Rows from block 2 of a small image classifier, named by matrix and row number. Rows with one number belong to one neuron. Each number is 500 + 25 x the weight over its row's rms, rounded and kept within 0 to 999. All counts start at 0. Numbers have three digits each.
After each neuron's rows are labels from the 100 images, of 14848, where the neuron reaches its highest value: "strongest on" is what is common among them; "peak at" is the part of the image that holds the peak. Only what is clearly more common there than usual is listed. The data: microscope photos of single blood and bone marrow cells. In brackets: how many of the 100.
# fc1: MLP up (model.blocks.2.mlp.fc1.weight, 1024x256), inputs 0-127
# fc2: MLP down (model.blocks.2.mlp.fc2.weight, 256x1024, transposed), outputs 0-127

fc1.344:526468493497493497490512515497505557497445513490513477515506510474510493540511520471517478462505521505491455541508546518514534487504512542528514519498508503511494477506507496486545462510479484504493513522532499501489520459513545538493470524511444492522481470498527504509502520538431525454492472497514532497483486512471511487486519526536501497472524461490508475485528537481529477449504
fc2.344:534550528501518533522500467531516531450539480489488481501466465478479512532519441524483543518548472546493514474489542489450503498449506498554499488457529547501498506497498498504483502516514489528473476486497498509506476519502500482503471486508489489515499456532506484492472493517452516498499501467504476464487500533506565552476552567494519474466509559530504523468502505554516463474493
strongest on: cell type: erythroblast (100)
peak at: centre (99)

fc1.162:512501491511456464459534479453528527488510553483531468486493468491529468524498472504484537508534455488494554499499448469534508517480537508494516483501477537489486492455504520483465521529509507460473549509519498504506479533538475478504513527493495507501500551498494466527502485453520490485498489510473506508499477532520494485522512497481481521536500502475479470490442528508513495510525
fc2.162:493512496483537522532494517482513520541488537472484482506497499528488482561498498524510524491481489564470504540434505526506482491506503538494488491468468492508527530479453490542489512483500530518501513495485517487534495510516474515498481473472508509496514467505488494512478515470499495500441555510529476498506503475528496515532500502447481494459495524498519530457484535518457515493461
strongest on: cell type: erythroblast (38)
peak at: middle right (34)

fc1.255:534492498494518517534469499494536505512461515509518498522530484494489527497490493474482488491465552485512471493513491524497490491556472525444469513498542518494508521463505513538552467523462450494515505510504493505497460502477498500485552493490529525512485452521462519507493487517519492502557487509492500481545493479509484483507478480520508540507514515531485540533517512526494494452444
fc2.255:535509506479508506494512565485483477503500506491507519541465576537475437499497511467457489482482526525487493516475496501495533501506539505484491508504498517453517511525521512528496513493512495462488474465540517477513519493511520561489478450526491521532500480485480458474510510520475509547488480478497477498501490507521545475478507482455477500553516555481458488481522514485550481511484
strongest on: cell type: erythroblast (41)
peak at: centre (36)

fc1.301:473497463480480460483496489523494540482493481493523485504476502487451498519516513467563525486549507474484493494513503484555525567475481478539512525479533521522458441494522502466480523496456524552449485486533475548497497472534540500501485534534511532506508505474519490468519508500447491508476514507509511517490523478467476441525525495508516512545522517459475514543492503494457483477525
fc2.301:496518476511521506480502483476548499463499478494504444509481539492458497495494468528465505517506473495488496518482499501479487508541526496494504498518535514526500480521471504499510528485512537505443497500481516526471460524530527516460491469524532491547492463533514537480510527503503481494509473498500476530497475499505510492501573535488438512508498524517514513511545529484540489471489
strongest on: cell type: erythroblast (85)
peak at: centre (85)

fc1.148:500489482500501496482508472498478489524490544507517481526550474536486426477517502422453506489471505465520456511463482467486504464498477514482473505466498531507505520491498495487498484493517483532480488504496495533470480527467485529467457517522474508492514462480503479556534495513538495506488504469504499499544539498529520528503500505502498499520492497533460476526491503481491465533524
fc2.148:528498460513507524539493504471513512469532473498494485516476471474520488540495486482483488503481470508530491493481497479523505535449567492488517509522476472468521519536468490497462502500507535510537470496536489515499507495476513532484467552495497523528466457516501532529479511473552504528484518456522474472495501496539464570506438518499471490523516527522497483489521521505498520550490
strongest on: cell type: erythroblast (58)
peak at: top right (51); top left (34)

fc1.181:462505492470508531457520513498527502477487494501508497537539501484502476555492502482494475450465521501467487446479533448500492524491503521502505501512521504526509508533513516500499489489499488469476561557463573490482490506542538539466474512480516487509493474475504501500555496502519524474493465510463484493519541461516524530459505508502479492449512488508466482474442542525540523494462
fc2.181:462506496462489556495529491498455512467566502501496477531500456518510496454506477514526491492520482522476515520548459491501519494475505492462490480476508473509524513481504473511469506500489527500465532466500508527516532486499469556507470496475515471531494502515491510460460485482508503475518512543509497477484522538521485491542473485532490489502505514507524580483494545516506490500467
strongest on: cell type: erythroblast (74)
peak at: bottom centre (36)

fc1.39:508515473538505481480496498514493486491507457528446507525509492474541491470498473504493462535515542464511521531519475494516492496495514537545522526461456516494534469472501480473481488504473522495481495483463553515468524506507486556526491515494521517507534534544511497473518517544506488508487505495504487545531528446502527460513507503488493470498510479497499539502503513523467575476481
fc2.39:508500521505462492521550520454485498496478486506488466470492506541504518499527471499466488487514538463508522517486466496483476472487508531496516472484479518462436506518490501495481512479460472483539510493527470459500453534516509505465552498522523507488477508515517493539455496509549512509475519510509498502529504570507524467487496510464471487493478531451508492524527468517508522503492
strongest on: cell type: erythroblast (36)
peak at: top centre (33)

fc1.496:463542463475560471468522465490481500516504503477501422494541476508511469536498514520510494533489522501524481493496511509515549455530519523506474520494535523496448452492504502515505484485507501508476537531481462526446506514503483503486516515520494485515504474493484513534500486500552538494489476464494499506520515507512523539506558497481470484508526497491477444476488486508473549496537
fc2.496:454502532516500498498527506534475520466530500479463475484477546520512524489464500485491472504492496498501515484548465482521483468548504492542505473535485469497529488489510489479515490490542516485488492483464507506458484547524520480467529520503526502446476480446518524472496525511478484510524500503533467491485510561494500540474518514523514491544531479521526493537508431514510461500449
strongest on: smear: peripheral blood (47)
peak at: top centre (66); bottom centre (29)

fc1.749:509546520492522456450508472499476487511509485485528476506502518496484486478513503495529500476528478575462491503546498497523502479500507540544465501489458509511486513509452445563553512518492512552490522514532496506468467435464510473456489503507498521534479453490459517532525528515514495492492508513533514507521483511511522486516513486511512511522492527468469493499430529460499488472504
fc2.749:465492483487470498518459473576499497506489470532542469495498512506504489484506484545468555480494562480475483530533461516503485487514492539484470491539486518509480506500464486481540501532542475526498500478507547494493478517528515501512516509537471498500485508461526485471476497482503509494515490518543500479484524509484474435473480480523468506515493491537476510491533503507501504479462
strongest on: smear: peripheral blood (89); cell type: myeloblast (29)
peak at: middle right (27)