{
  "horizontal_flip": true,
  "targets": ["cell type"],
  "layers": 6
}
Rows from block 3 of a small image classifier, named by matrix and row number. Rows with one number belong to one neuron. Each number is 128 + 24 x the weight over its row's rms, rounded and kept within 0 to 255. All counts start at 0. Numbers have three digits each. After the name is the row's rms in percent of the matrix's.
After each neuron's rows are labels from the 100 images, of 14848, where the neuron reaches its highest value: "responds to" is what is common among them. Only what is clearly more common there than usual is listed. The data: microscope photos of single blood and bone marrow cells. In brackets: how many of the 100.
# fc1: MLP up (model.blocks.3.mlp.fc1.weight, 1024x256), inputs 128-255
# fc2: MLP down (model.blocks.3.mlp.fc2.weight, 256x1024, transposed), outputs 128-255

fc1.442 101:128162122136107091142145146142146119113167119122132143130135110146153145119151118141124104121128119138144125125080134106146118135110114150144151120123103139137106109147133102159110104155140115143117121135170081157107106155083110093133126086162115136085134111132124134146151103158143088138181146134155151111110089147123135127155148071104117121174141134108103114110184138149150126130112
fc2.442 099:123088103114115094117122154102150149110114139156138114118110130176137167122156120153128161143179084120145098136112105112155142152158107158124133136124127133138136138152148150124160124127122126125064133130144145138131122135103131129099095106105128132123080159136149135126117133087064152161121111150072139110147148129143129141137113136158115139138092150147128154153112093096138162164144
responds to: cell type: eosinophil (40)

fc1.21 106:125132113134098131137093122135136114094128163105129130158111135146124122120110079089160139120062173139099157102127161081157132117145148150134132105128059146113150120082123155156109112144142095122121141142119137140131126168102153147128113101125122109117113181165126129120119088159121119093112193090174100150133136158118143155137120137101135109113159127122169137097115100116150093093129
fc2.21 108:148135150140114087064116110104093152105126118143129138159163134106173133148131147117111146100121123123141047161093082113149122114127135138117119137150127101163153109128145092142145106126116089141138147146153150096117125120139159124125124119107122116133121148154183099150156163147165132150097112133174128154118129146139132134108137123065134108097179095112156126118118142124131142132135
responds to: cell type: lymphocyte (85)

fc1.583 099:164119120096146115132104109099111091158084129157064132165136088137136128128141105125135136136080117143152169128120132122104083168120142107126155128087130139109141130142120081123141110130109129122134073165117094165126117140143144132153091123174152140114130126161149135104122117108125104129116097131148144165090105124144143110088139115154144119114140113127122147119120162160136092104142
fc2.583 114:138100119176094144120124140158154121092108123121127133122121161135094147132158161123110157092124124119114122163143109134119135109115152125132100105106150144099135127126161125144098134116101160084127129119153113125102109145167136149130146123156089121146140119101123061100106167179131140150118116139119130110112115150159119108122211152120108136120097142164168153167124119118165098134078
responds to: cell type: eosinophil (34)

fc1.20 101:139087114117136119105136079147128149135114127150164095176122117082133091179128156130126119101116133091128153147122155153116129114134104156129193089127151140124153108115116107120128101171172108137139113123103105131118147113147146157167106090138160117122130143125121082143119065130107117125133140152126139098179134124110139133128139101091163134139118161153133173130141105145119151116167
fc2.20 102:099167123161112132107125080132120120132128109134125100116139135146152104091124158145139134147146155096149149112108131096167156124128151128080101112075111095125130106117115146132085122095178136119119146116132113191114124134100149119102119125115119124165137128106152115121139186155113169091128132116142170096123138104175134129138120132117139101138088141145103165152105124167135100158112
responds to: cell type: segmented neutrophil (69)

fc1.521 108:166135098167153071135114147145106142087114092107150138160115097090167151133129145138151126146092106100130117161155139169152112146147136113103135088108067139132124148111107137127139134121150132159165118148154157103096126171141108099118151126109111157092117103119145149129108125119102134111120130148145134154113157096186137130146126132147162150125125168108083122110125142156132165128135
fc2.521 129:119135131129143144149116101138138150154128142119135095155158105143124094112147099136078186102133147070157126134164119082066167075112149113158116125125136131119131113111101124162115136152133105145084101108146153123111122111140119143146188127108111157132152115150121166094137112157124118112173131112158163137126141146135138101108114137078130153146143136125107127142128101116095117120128
responds to: cell type: promyelocyte (35)

fc1.290 101:112136131106135138107156106181133099170084143107156104121128131130158108088135124134158129131100106111108145136141126130143123106143095098116116104167154111136099135110134123140118086137161155115110124119122162115116093178116129112111095142116079134140182126061120146131087132163140111129128101102121150119115146150169109104112139135118101139147140141107147169117126165122140158131115
fc2.290 093:117131159148140143141103106147109109128114152122110142092122164137100091106137129137124117173157143168194106182121139166119137129150166104132128118109086068123146159153115099139113131128123132151110101126141089134146150101132102081091138123126088144067103120143118127133150117156129105111143156103122146156171084127150126166146113128112159161137159170116102123156158132117183129175136
responds to: cell type: blast (52)

fc1.731 103:097119083134150121132161133109146098072129121120145140112122143150098076119158086116096133133177127123149172135129132109095142122121102108089120130112134157165139141152119148139132120117145141137088151134107131132125125122142161152130116080142131135093118139104138117135098103126074131105101147157091131122114140098161110158122141133134139145117144123106116103162099150087111130166121
fc2.731 130:107084120120097160146147142113115131098130127166121166118166111092138127142123139141191144136128123109137137130144120146098115157108119115144115104081144122167165137141156112154140139108106123165093101086090135094154097096131120107172205129071122118137130136068121114122101132111158139150137112148124106149142115145124097146148128174157106142136099142131106127107108119137144117115159
responds to: cell type: artefact (30)

fc1.734 107:098110084168138119155134115069095108116161125120156120167121114134164094114141106139100117131163116164115097136152132122101123151071124177112129122135138054121124135119112113117118151141161125084099164091132158151090148144148175140111118123123100107123130110138133107079133161118117129121132106140079140149135128182134140166149073146119108149090164114152131104158126100125085164093142
fc2.734 084:077129161165156118070168123136114081178157162142117178132116087135123150125087148087132128151113186149134087126167084132130154102141123135121112140096139113080107100120136142104107156162095121159130102098126124110130176128172132162117159097149146126101131151132093148128061136133119136135123102118136132130135151138129138165121103139100114150138137075130153110151106105103159163162089
responds to: cell type: promyelocyte (47)

fc1.187 102:106106144115089161148127086158157102115078168141096129139113094139109068131140171133194131198152151130136109113108119146129141126138129130176127072132114167123099139133123106165135139149103105117087124150107125143132105158119132181089102127120125088109149137108132124144119113173123116164175085126116135151113145143087111126111189153120128128153140140085095101124128123155135168132104
fc2.187 120:102140165159107112121139119130184126141140092128099122140081096115175100126120119076109164136145145106139145165089154072151139129110125154148158129100143136124111169112185105116126118117117155154136142153144097115139071149139158125136118149105151088138161115114084091177134117169148106133106030096124137152140104124112118123115115132142146138142121160135120105121129118070116121102100
responds to: cell type: blast (29)

fc1.209 093:113140135141130143123122163128136158146155107129081142112113114143112174065142139117124126132119081147166135110145133112152151172096159152119108148117111170091071125129179163105138103112164091126155142131118147151099133114165140139165158097084155136164126089139104133135137109163093157191126103126157133112106141128146146146143123097142103124079152123180123169149108113115086097127097
fc2.209 093:111117137129119148166135109155094094151127136151098094112164142139124140120158098116092136113114104136108106119105144140120135170132127167133156100157189075138122188119100112161156134113118148104111064113149148137095133150122115100121150126170127165092113110150139095153090132128120164052158143123099172159120112126149129132116140161124123136155123164089120150133142150138111156147166
responds to: cell type: eosinophil (28)

fc1.618 096:135122104104130133117102132105165163085147169115141168108178124129126123151180144177112084150143082089162102085146065167145159173135145125160154122112110196133168130130124121103100121137146130100121114176107139138119122128107125124070115145122128152122099114124134114157101131102129116132124120118103154140130126129116159146163139115149110131119147170114070170125136118110127140110092
fc2.618 091:131109124163103138146111101107143170125100125154110174088132102138170101136103144109070094097120128195119179139163108095127132153135173177149084139110108091144151112149144180162101130123116137129147150153115124104107130147125110178147114125110116130086121171136151146106127119106115144122127107129108149085144096098146131139178165133115150115135117143148112130123141121144203128110118
responds to: smear: peripheral blood (50); cell type: segmented neutrophil (49)

fc1.275 107:124121108103139110123158084121160130138132112117113147115158143142141097172136088099149114166119097147123106107118161159083110099141143132166120110147170098141116142154109103129138096131149094145115132120108088117133158141129127112117147159117120184143107096197162104116099133135137100134100160135096114133076136147113123135139154166162148088134168178096105160126093155152179133146116
fc2.275 088:143133110107108137143187126096123081107120135137133104161154107079127100137134166099153163144150152149127101127101177110103116114135097089121101100153150164138149110169156158128118138111117124120084173150117169143156128142113130153153128094142127073114113101134076129123178124134150142122121103123129139119129071118120095148088113116113155178105085128100104154139125140137157137135123
responds to: cell type: segmented neutrophil (60)

fc1.430 100:118106140114168123146118161156139139134124120118165086142155151137123140122106117076113114087093123124132126141141157163136146122122122131127143111108117183156135145096091170130125142146106157099088148123093102122120112116138120131103063076121105120146103120109112096123162121123164181135103084089113145112081086089135154115099125132128122152108148147124107159209134167136131130137088
fc2.430 102:161091122154135124100149131165134131102099171161116112137157135148104077137124104121143136140078150125101143149157130143140139172124150129141099152109099119140143142105134125124109191072138176119120106138129105125125150114134154132106102106146125115102122153165148139136151133109097149139174112096141149129146158116165156082124108123147116117190127122141120121161098160136174108128143
responds to: smear: peripheral blood (53); cell type: erythroblast (48); cell type: eosinophil (28)

fc1.181 108:109169092118077169125122128119113149128173143132100139124142152169135124141151140122119136105121137130155131129111111088093123079069145132126109082137147182178148146147112117082122166110093140172140146126081147101104110139110112113152148139132169146140133129110133074120126106144173165132122133088105121134096116112145107145153187149088096112112137148169091159089118142138137117103115
fc2.181 140:097135165106145160133125113150158143136090126109131143119131107144149128142132125104138165122170126123090105135118122130112137076095158167115128146142131173103090176119145147146155099148126136143136133101114134119114099162116128120119090154182131117173165126095174123077124097158146146139136137133115124141071122116100080131111146139132127154105115127145099084143139137140137132136068
responds to: smear: peripheral blood (36)

fc1.99 103:147161122141080099122099126085134104127095114146116132159168141126108132119128091125179067147071098124123166128125137153151118126120120108136134110106097141125121128117130152132120144117162111097109116118127130163152160133095147115133152109094128072106077151114104165132115156128113082135149099132123104139106160126087123137144105163139122114112163103113110147137137169149124103108143
fc2.99 099:134153139168120132150089125120096132144087128170134104151157100115153182143110111101148126050139096127129107133115120134103116130111150152143093112094105117112100136127094118114114102090150106139142078084128133141100203100179132121127119124153128096155148140110127118083147139123112101144130127124107112107115134128140163116147128135149153169157122114123147126117140106120132128130107
responds to: cell type: artefact (25)

fc1.27 106:160131163113143125114143134121119126153183100118128133140146103095136160132135136144125132095124114172148140159118142159159129141161107164105131121102100119102143093128116157110120140096155117094112203157164143112121132138102158099137094119151085129134131094128151138148144126131166079147114121126138124193122164130140102093144138100142112139169162136137162112165162123102120121115120
fc2.27 112:123106117086084135129154098132112126133148118132078208128142137159146156116089138114127105119157149149151113138139099108122152098121117109096143132091123160102118119179109114145127093125131094134144128127097106120151127128128159105168123096128113157110135119134125144110146142154140148135106116125160074148142157122095123100127142171101169127149108145170110137122156136153124126111102
responds to: cell type: artefact (30)

fc1.77 098:146125105139121120147130134104142131176143117090120160157119125135085150115137134178110148124130154147135139156088127081100124091143099080080162097124069153149113131144111149121108129090127148104103125180149134109172137098139176146146153138159138123181109124105113097096094136152112138116116161148086084126159169142153093131159125104137150161103134122105165169112124118104157116108120
fc2.77 116:143120098177112152104182131114156087106113153155090102142105131115137154112150128129132171123160137158161141165104134078126102128136157106152114164095119103140115122156094155133155151139110104113095130101136131133099134115101137125124142075138151105132083146124109168154134119110148121110135166107154135111111153145113088094107166130106160154142119083137141098109107116110160104156122
responds to: cell type: artefact (25)

fc1.478 100:148111125113125071133182136125113124120102125098192144167124108135135102104123139121148141154096123140125133157106123136136138114156103152136137162105118206112097112128145112113082137159162116144146120173139115130086158160114139090108150099132123109114111154097148104127119108134124143158172179166128153128152156080118109104126118116131127131093078212097136109141125168133082099107164
fc2.478 096:164137165140097083163091133117128113134106119161094135140136175157124117140119143123109103148139147103105154100118114128173128113114124130169137156118077109075144165101174100114111168132109089094112156122139133168115086157145162075118149108145106125112129116146108176113148132131103107114163182128099141101131108103098122118121102129111133136154115119113133154115129074133143099111129
responds to: cell type: blast (28)

fc1.737 100:148143136144131097139146162117150171118100118106122144128145124094147131099143114117104173148125164164142130137155151140152087127099102179095137133128115071101124153118129117098153133084189131122100117094147125154146149123105154124174132137132145173086146130099141119139113135167128130136143136150089149134126093156124147107108084112132080130108120131130108136094119154090160117155085
fc2.737 094:110132138122165137127125131139120098134116178156091066092092146094117083121130145114133097165135108161149104139110156125089135096137140120149160096118125119111149135149140103122159136115139178131110102107117130116100094127110138142123127117115092154118133145135175152165118105144126081140149145140105126122163126144139113149155127086111171081157122109087130122198143146154123095120133
responds to: cell type: lymphocyte (34); cell type: erythroblast (32)

fc1.377 103:100123104089125146139094113120106122093186106143116126168091165121125153155158139075147110152112116138112165142171110147105107086182105112126082136145157120140131142125124164128119106147084137140141146123124116101151087154082100154101131158136092160086081115107127120147134124149105125127125110077107149135114160112087094111124181099148113125163158141143167107107171154136138118127115
fc2.377 115:116087107140119114146105105082150158106110116151128151139158129108146176136123120154114107137131131106118115075167085082101136134130145129125136124123138122157146113153142136162086079145122096177096156150116095105102140090143143148161148118160125140106111153144165105119094144158132116124145130147188148102137098143131145102159132121165174137111061125159119135149140115131153171121115
responds to: cell type: segmented neutrophil (79)

fc1.14 103:119118125126144117146150108155142129112141143142163167108113149114111124125125103073159143107139134173151128132121134190176129117078116109100123120147168120126080118141122069120113127128104107072098116138116115125137131114199151126152140146108148122097146149123099153148115116120155107130160142140164120144154157091135159124125150131132136128126093156110097164170138086120106167070146
fc2.14 093:106144127133151116134132110169112109145128099134125141135157113135140087144114130129192140173162061138109122104113184123127134143103186143141135146100130122164135169149178135151125145139163121184160137132119114119133147100121128144129146135135119125098152075125108149170108106100141114137148140148120112075140122099109115122166114088107156125101088118131124073138139139120146165114160
responds to: cell type: segmented neutrophil (43)

fc1.569 098:109129145126141154099185106121143184137100180101118121138110155151132123141103140150172121130078138117129139110154098177119142090117132098128126121142150084111144117115100084144146158116138138141117143079147161142057145122137102161118158148134112139111128157090096120108153124119126106140148152129166161118138116150099131142137124141137142121119144127139152064116138131104144106129108
fc2.569 108:093144158145144149115152120105175132132125184134099116120105082136108129159157099080110141167161143143112162122096097134110084114104080115122114132165123146124136153141136120153137140144114115136124097150150113119113116134127133125151130126101168117113127103095138154104089152187145101133105138092125158132116146108129147121152106137127138165165117128128117067152129150117142123141104
responds to: cell type: erythroblast (39)

fc1.704 096:131127165130121188166097112115128130139109138128137179095131122146128061129118140131184114123157174169118135075101133152157128145116078065171133147125140107127116145151170151184108111087146117075132117163119102137125115124128117110123143132137157141128145110144127154147114182112146123134171124156133115104136126164102137118124106153101142107128127123085135151126130120145107148106155
fc2.704 090:097138143133157136162125130123138137130093087131147123191081140139156132128117079057108150186157062119136133151125181179128149124135108158132152110130122111123113099127106151131129146151115130161144146138117151116148141131141150157100093151093135155141065114139124070127129147166155124111124132140111118127112073130142096083121066141129162145116152132138097118118150117114108107152100
responds to: cell type: blast (26)

fc1.178 096:154132133095116112142146119123125141138146159085147117151086110128165120164136126123141097118101136119130100126124132132126109152106152085174144151092103126127128117124126124102136130126119132126112098141131127123150119113118130095130105189121148115103146173076143130135110119160118123124142120114180119134097092122121103107165105109105137096111155133127147106108104116142125159127120
fc2.178 104:083139109115157070131076085132139078093160134172167159157080131122150135067107125118117135103129124136129126152129101116150142147095167120128163118110131116111135140126173143095120137124151134133144104157119119114068115125119107165115096192150147135125155141177142126100090169099144154123140118154090140139145156149140123126161142103084102122114149067140109121115144137120115134101152
responds to: cell type: lymphocyte (45)

fc1.402 106:132101173134127099133185137125164091187124126182120099141122124083097137127151153101120104117142151127096111106148115205130118135119109144150115140089154102142130093115117144147123100089170119101124117151135127143105134157133095096145194138120105090128109120114097117154141167116079134137094129109181142129133108159157102146124136126141154122157139129123092180107103110134061142149127
fc2.402 099:137124140156117151120137136182133131145128152101120112083123111130162132150134130133111122128087105156124098124077152122095160093174134119150157106109108130098102165098119153129136127143098086163135126125127099119091172134081107096099127134141121117149145186105173098133168129120106119146148108110150131155115109156142090098091161092077095168131158100116110107133146087161110108147138
responds to: cell type: erythroblast (50)

fc1.606 104:114130114105125113126127155121169120114099106137153128186129146146135141112135150158136138085115079129162114114128073154124132147084116147122125136122140135084106107190110104084132108112084126128172080120123121179082116144129097128117128127146110158116138182150136119070108118129081100089141138147120118163081137095108167159125125122105119175090117125130111152134136164128150125109151
fc2.606 099:106127109132070173127067117112103108074110133162118130109150146127175110123180119111108139123089135169110105150125117156123132098098136168129135128110145131147152111151109144160148157108120122194095126114121122171084118096165118137156093112121104128147153167128099101105171121141108122161160118094130144112116144077145132120113119125090087138129114112104132119123137111142161199145097
responds to: cell type: eosinophil (100)

fc1.455 103:123150106112110120118161124154148116135149113119122177134096122114116164126078132106079134114068129100148118121184110114098171108109118114142185094091181136129142099102134192119122153153120164142133136107133133138152140134137141100156132124092115124092151140168121145138095132101140154098180103140112150152126137078110140153087132113146146157136087146151122118180100111113151149116134
fc2.455 087:126140151140080106174132088154115118125122120118140142158160109159095074154129117121161123132119106136181107157131133115082132127149126144126128113165130102108102119113151135154165158124093102149148115100128137151125159146093152129125140130106117103105162153120109113150124167136090156075172108108149120129086149176088094111104160157156097127083082127097119123157116118172098166163099
responds to: cell type: eosinophil (57); smear: peripheral blood (46)

fc1.708 108:148150143156174099121146149119133098110090143119080098095126091116150115108133154188160163084106139071136142105131173165110127120121134171172107116122115101101135166160119100118108118128140125150138097125142143138128117113143135093137107139108155158132131164124119138187103102144109110132151116123117119131147106128118140139107125137157141155135115171176158133104129142100123140141092
fc2.708 097:103105145129132137122128129082133132133123154105100153083128106144099105098168168127138097151140134138124107156114164115142119121117160161114144099092126131117113124130122153114154124081140115127096110107108168182125131150108176137142088130118151117114094100145144132131137109131140121081131165188135111120100155151144079142148096106123093172145129088086148129128129112128091119141127
responds to: cell type: blast (51)

fc1.602 103:120155083145108103107162114128155133132157125059144078118101149137137156096086134136135133125126119140124136154127146171096178124103135117098136087109152145114137134102137128125122115145155141146114092147178087152104109142159143124132154119127105137108120173140108134117077143115150106090133173125149141169140144088145102147106115120136140172144097154120124131122071132147099127135142
fc2.602 106:139123182129142144190151127092120128094090143131123148122156113131099105115105085111144133164155135135173128117168135084141132075118145104139092148117088104119101105093120116121161124105136137155137086103150119126094124151073158129163116094124133123136152104130133145100117138145105110135124137134147150080142137110114137092128091149138163178165158163122119143145143100124075182131108
responds to: cell type: blast (30); cell type: promyelocyte (30)

fc1.386 110:141147144111111104163165168136142138127126133149136131173150150130127098141071144116086156136107126124139110128145102123160178133140137117097155147113034142116125093119127140118144137138119112095108134143109182115107154166114146158146151108103080148149116097107138093113114152159106159127115132098112120136102131192180155148134133079111127134124096118115185154137127127110124102117162
fc2.386 108:109118133111166104116136163111108108144119119091122136152098121111084134104090145143117146123144098181145096140181136154133148140119187147116127111163120106162123090136125122131123102161130115117115142080133128100107099100129102138147075134136124080143135156146079104157106140127147115133083138128103092146137113118130133137144107151115093154139171114156131174090084155162130112103106
responds to: cell type: blast (29)

fc1.38 095:144149094148129107136109108118077128117102121155065132133132133131140111116110121171126163128152132115105133126101118151145127156204132170116134151158136159136097102119092124155078108125155149099142124136155149096134162131112139102126125158125126150111136092139120054090139101127139115103100124115118142180126107110132103172150124142120113151129082076142104096117131110136098150084147
fc2.38 121:104120145119157146108144103126128112169161130087120127102134076122137172133115120121138067128146175104146117155082122127159117136161104114173138117132151121105123135080152133158086113156188110124125114112087128130138153130156093115112123115139125161134171142108086123153121152093129126133128161130160135106141112132105098071152155086130135105124166116122116135112136130100118160125112
responds to: cell type: myeloblast (26)

fc1.105 102:116100141112098120156117107118145118129133113162075158149117111173099155119127110113135152147154120125156088088159144126144141069174155142128134152140098109080111161110119141115179127143135128143192128154167148124170109139143118135136142152090113110151126164096115121125099115131136120104132105125144116131148151138107145097107141125112095123097159129112109126140115115138078116127167
fc2.105 120:142091112133128137122135148111127134118114153086107107131096100136170084132121115105155164178115154146151119100194145177143146123155146094130100135144120047109143141123102135125115150122116146142143116120173116110111120124142134164086166089124154107116137087153121097157176144109138154149159120142097166155161141104144165083146077115130120140149121106097140112087113136159128123089121
responds to: cell type: segmented neutrophil (47)

fc1.292 103:125101144132141113099132148167170159133113156124108109165121125174135153173124081152135119094116161135129118128154114091152111166136136097162164140106132105126131142100123168108082091094093137164105104108125149126109100146149117120109134106125104155130144136155120152127149138147171127160145140090158134134114100147142148157129124086098129105069129126116158119109147152140165111074114
fc2.292 097:096156090092098127129104092118148092140116135159135097138108142095188157108074120138133198178139116142173152095138171127132150160113116123119136102115120098126116104147114163109170146137161149117176086160121097109108125098102125122087151129126084177177133144140142125114121119151140129098137130130142114112045100112098107114130105130094129135142156130137127120153147177116130139137135
responds to: cell type: artefact (59)

fc1.596 100:160171126114091166136128081121147147134153115135115134142130154114145131096148156137149137093149142112136131118153112108115159156093096151137154123105124139092080116128134139170092103146153144133152134105125112195180120105105118107144145124129101118089114145093145157124101102105133155171107116116115182118092108156145151123126157146142100111119089093120112117137109145143112129126130
fc2.596 104:187090111116137114118087145123087142151113160128125156135112133112099190105113076123108155167148128102168136127108105171118129157150117139135086134172140132116167132134083151149112147112159118122087121140099119120124091128159101098174139097118131138106084147116165159107118147084071128123126169136108139113162160131061094156148126157147109096148110133142130139117147116092160130137133
responds to: cell type: eosinophil (33)

fc1.125 095:113095128160144198168145148154133151155114148129117110140113137132164139139096100148187118100173163118101118097114138112124163139076127104160081119142103105096139095128136103145148156153116126130173123136109147145158077123102111090110142108134143148096129111124121156124113116110125154161108138136160122116116123138129125127145118124110159143104084126141150076168171148128127139077140
fc2.125 106:085146157103134082125138077118099108112121128146133141139072133144155131094177116152117139125170195151092121156118134139103140107114140150102123160123099199155150133133105094120117097092129143114115140137125114147110153130115144111132123174094107151124094137146091096081128102185115121141167134115102119163135116111159136130187139102110125113167148152101145133113145152094101109098146
responds to: cell type: myelocyte (25)

fc1.278 107:147159116141113113076125131122125124143154097123137147153171168139111135132121145156116137123172140119157117114119122150126113137142135116133199130116110087129150079083117177088137094139103125115123125153155150107156143142128182117149096175132136143123105141115131094129092115123146111130142131098154122155136103144176090129102176142119123104150123125102137095100084117151138132112122
fc2.278 102:167150162164109113078142133093128119125120106111145120129122161106138136106142126096139182125116153098116158113170116077135117148125140109115123156115205092140126121174170155142116126136102170109120154109095164132140149108106120098140163130109111138199114145151105147135149137112152146108073143125146078137130154134145118120127142153147120098140127115114136131122128113149084183157130
responds to: cell type: artefact (87)

fc1.473 094:141127101162163097107163050151128167139113121119128131095133094114119096171137128131113160140158175126135142105144071094123127147133148129112130140101149100118150141117110127135170118123083162113112134105180091151154165142130119146101126140127112165148102135191126136170099104143108151155137121092100137153113135156138078151177158128138117118115139144127109136162124126122134099112147
fc2.473 083:132110173130110116136160099170125111095133119131106162131135159109152130143095132114130084160125115133150092102134155159183141129122173112140121143173105093158141140150091120133152144100109140157144152156120155158099099109120104147135134112101073146092082121146122131085112111128088119112150134150144149115134174106136109108149147111118130148149099131106117173143117089098121120140158
responds to: cell type: segmented neutrophil (60)

fc1.681 103:140146108131155157121165137138134111110128150175160139144104108089131087167142131144137121099135154125093076165086145142097110095162120093124137164090153161137114133125186166110117119157137086138144125168130168108126112128108137106134115101121083115083155117111109137130137150115125120167144115104129146127136101122112117124128129123103164087157112092115123153118151119120138093153078
fc2.681 093:131155080149104109113067112158102134096162114127082160116128136107117152112130135120114091105095141113151111136118110097132141115151146159163135103125116104133115142119065131186127136103155165128105178188156129168115106117137112165136119128138117116120158119115160085123081141105144164097120155133145098147143119124138090156154098092139149126128154127163066094121122116135121091111131
responds to: cell type: segmented neutrophil (60)

fc1.591 103:146092102149082163124072137153135108142175125129138129124126096194076132107150117135107114139091120136121123157122080115137189118124128076172158159114133150138159142113125106117109145144136157152113130147157113143145131109129144106134099141132150128118167119175107159154109177110145156114096121167119107133127121108099163104101129135133111108124112101124166127120130182123143133143168
fc2.591 109:105116161108126165134136133134149158169114094094096097125130128145177128122106133133154161116159127115116123120093126128116122146120159098130151088157152126089081144099119150136122109114113171114117085162160150126114106154120084124139173136107124148149107126106102119139118122136143119129125119097105120129153158104120118085105109115090168065102139141137076144118083138094138104147121
responds to: cell type: artefact (81)

fc1.243 099:146176129123147122123155127126128145104078138101106117150122078094095132126121120185156129144159140094131117126118123132100116121156118161178074170149135120134122124128142107117138137166167103132114114129153149115151113159122159117109079190156126118162132122149123128121138138134132106156136068111112154096146129127139111166146103100139124142136081170121110119088107090140167110110105
fc2.243 102:090179122150134115148142077145152148147100105132135096153112137146143113139074162073214094132168132118127143168125139159135123147109109096112108130115132109127113165159096108150116109092146089143125099111096138122119098077095121130128130101127119150143103095139122153142166151096098107132141138143145111164118099184102171148123111119162159136153111136137110100180161104123116115120112
responds to: cell type: artefact (27)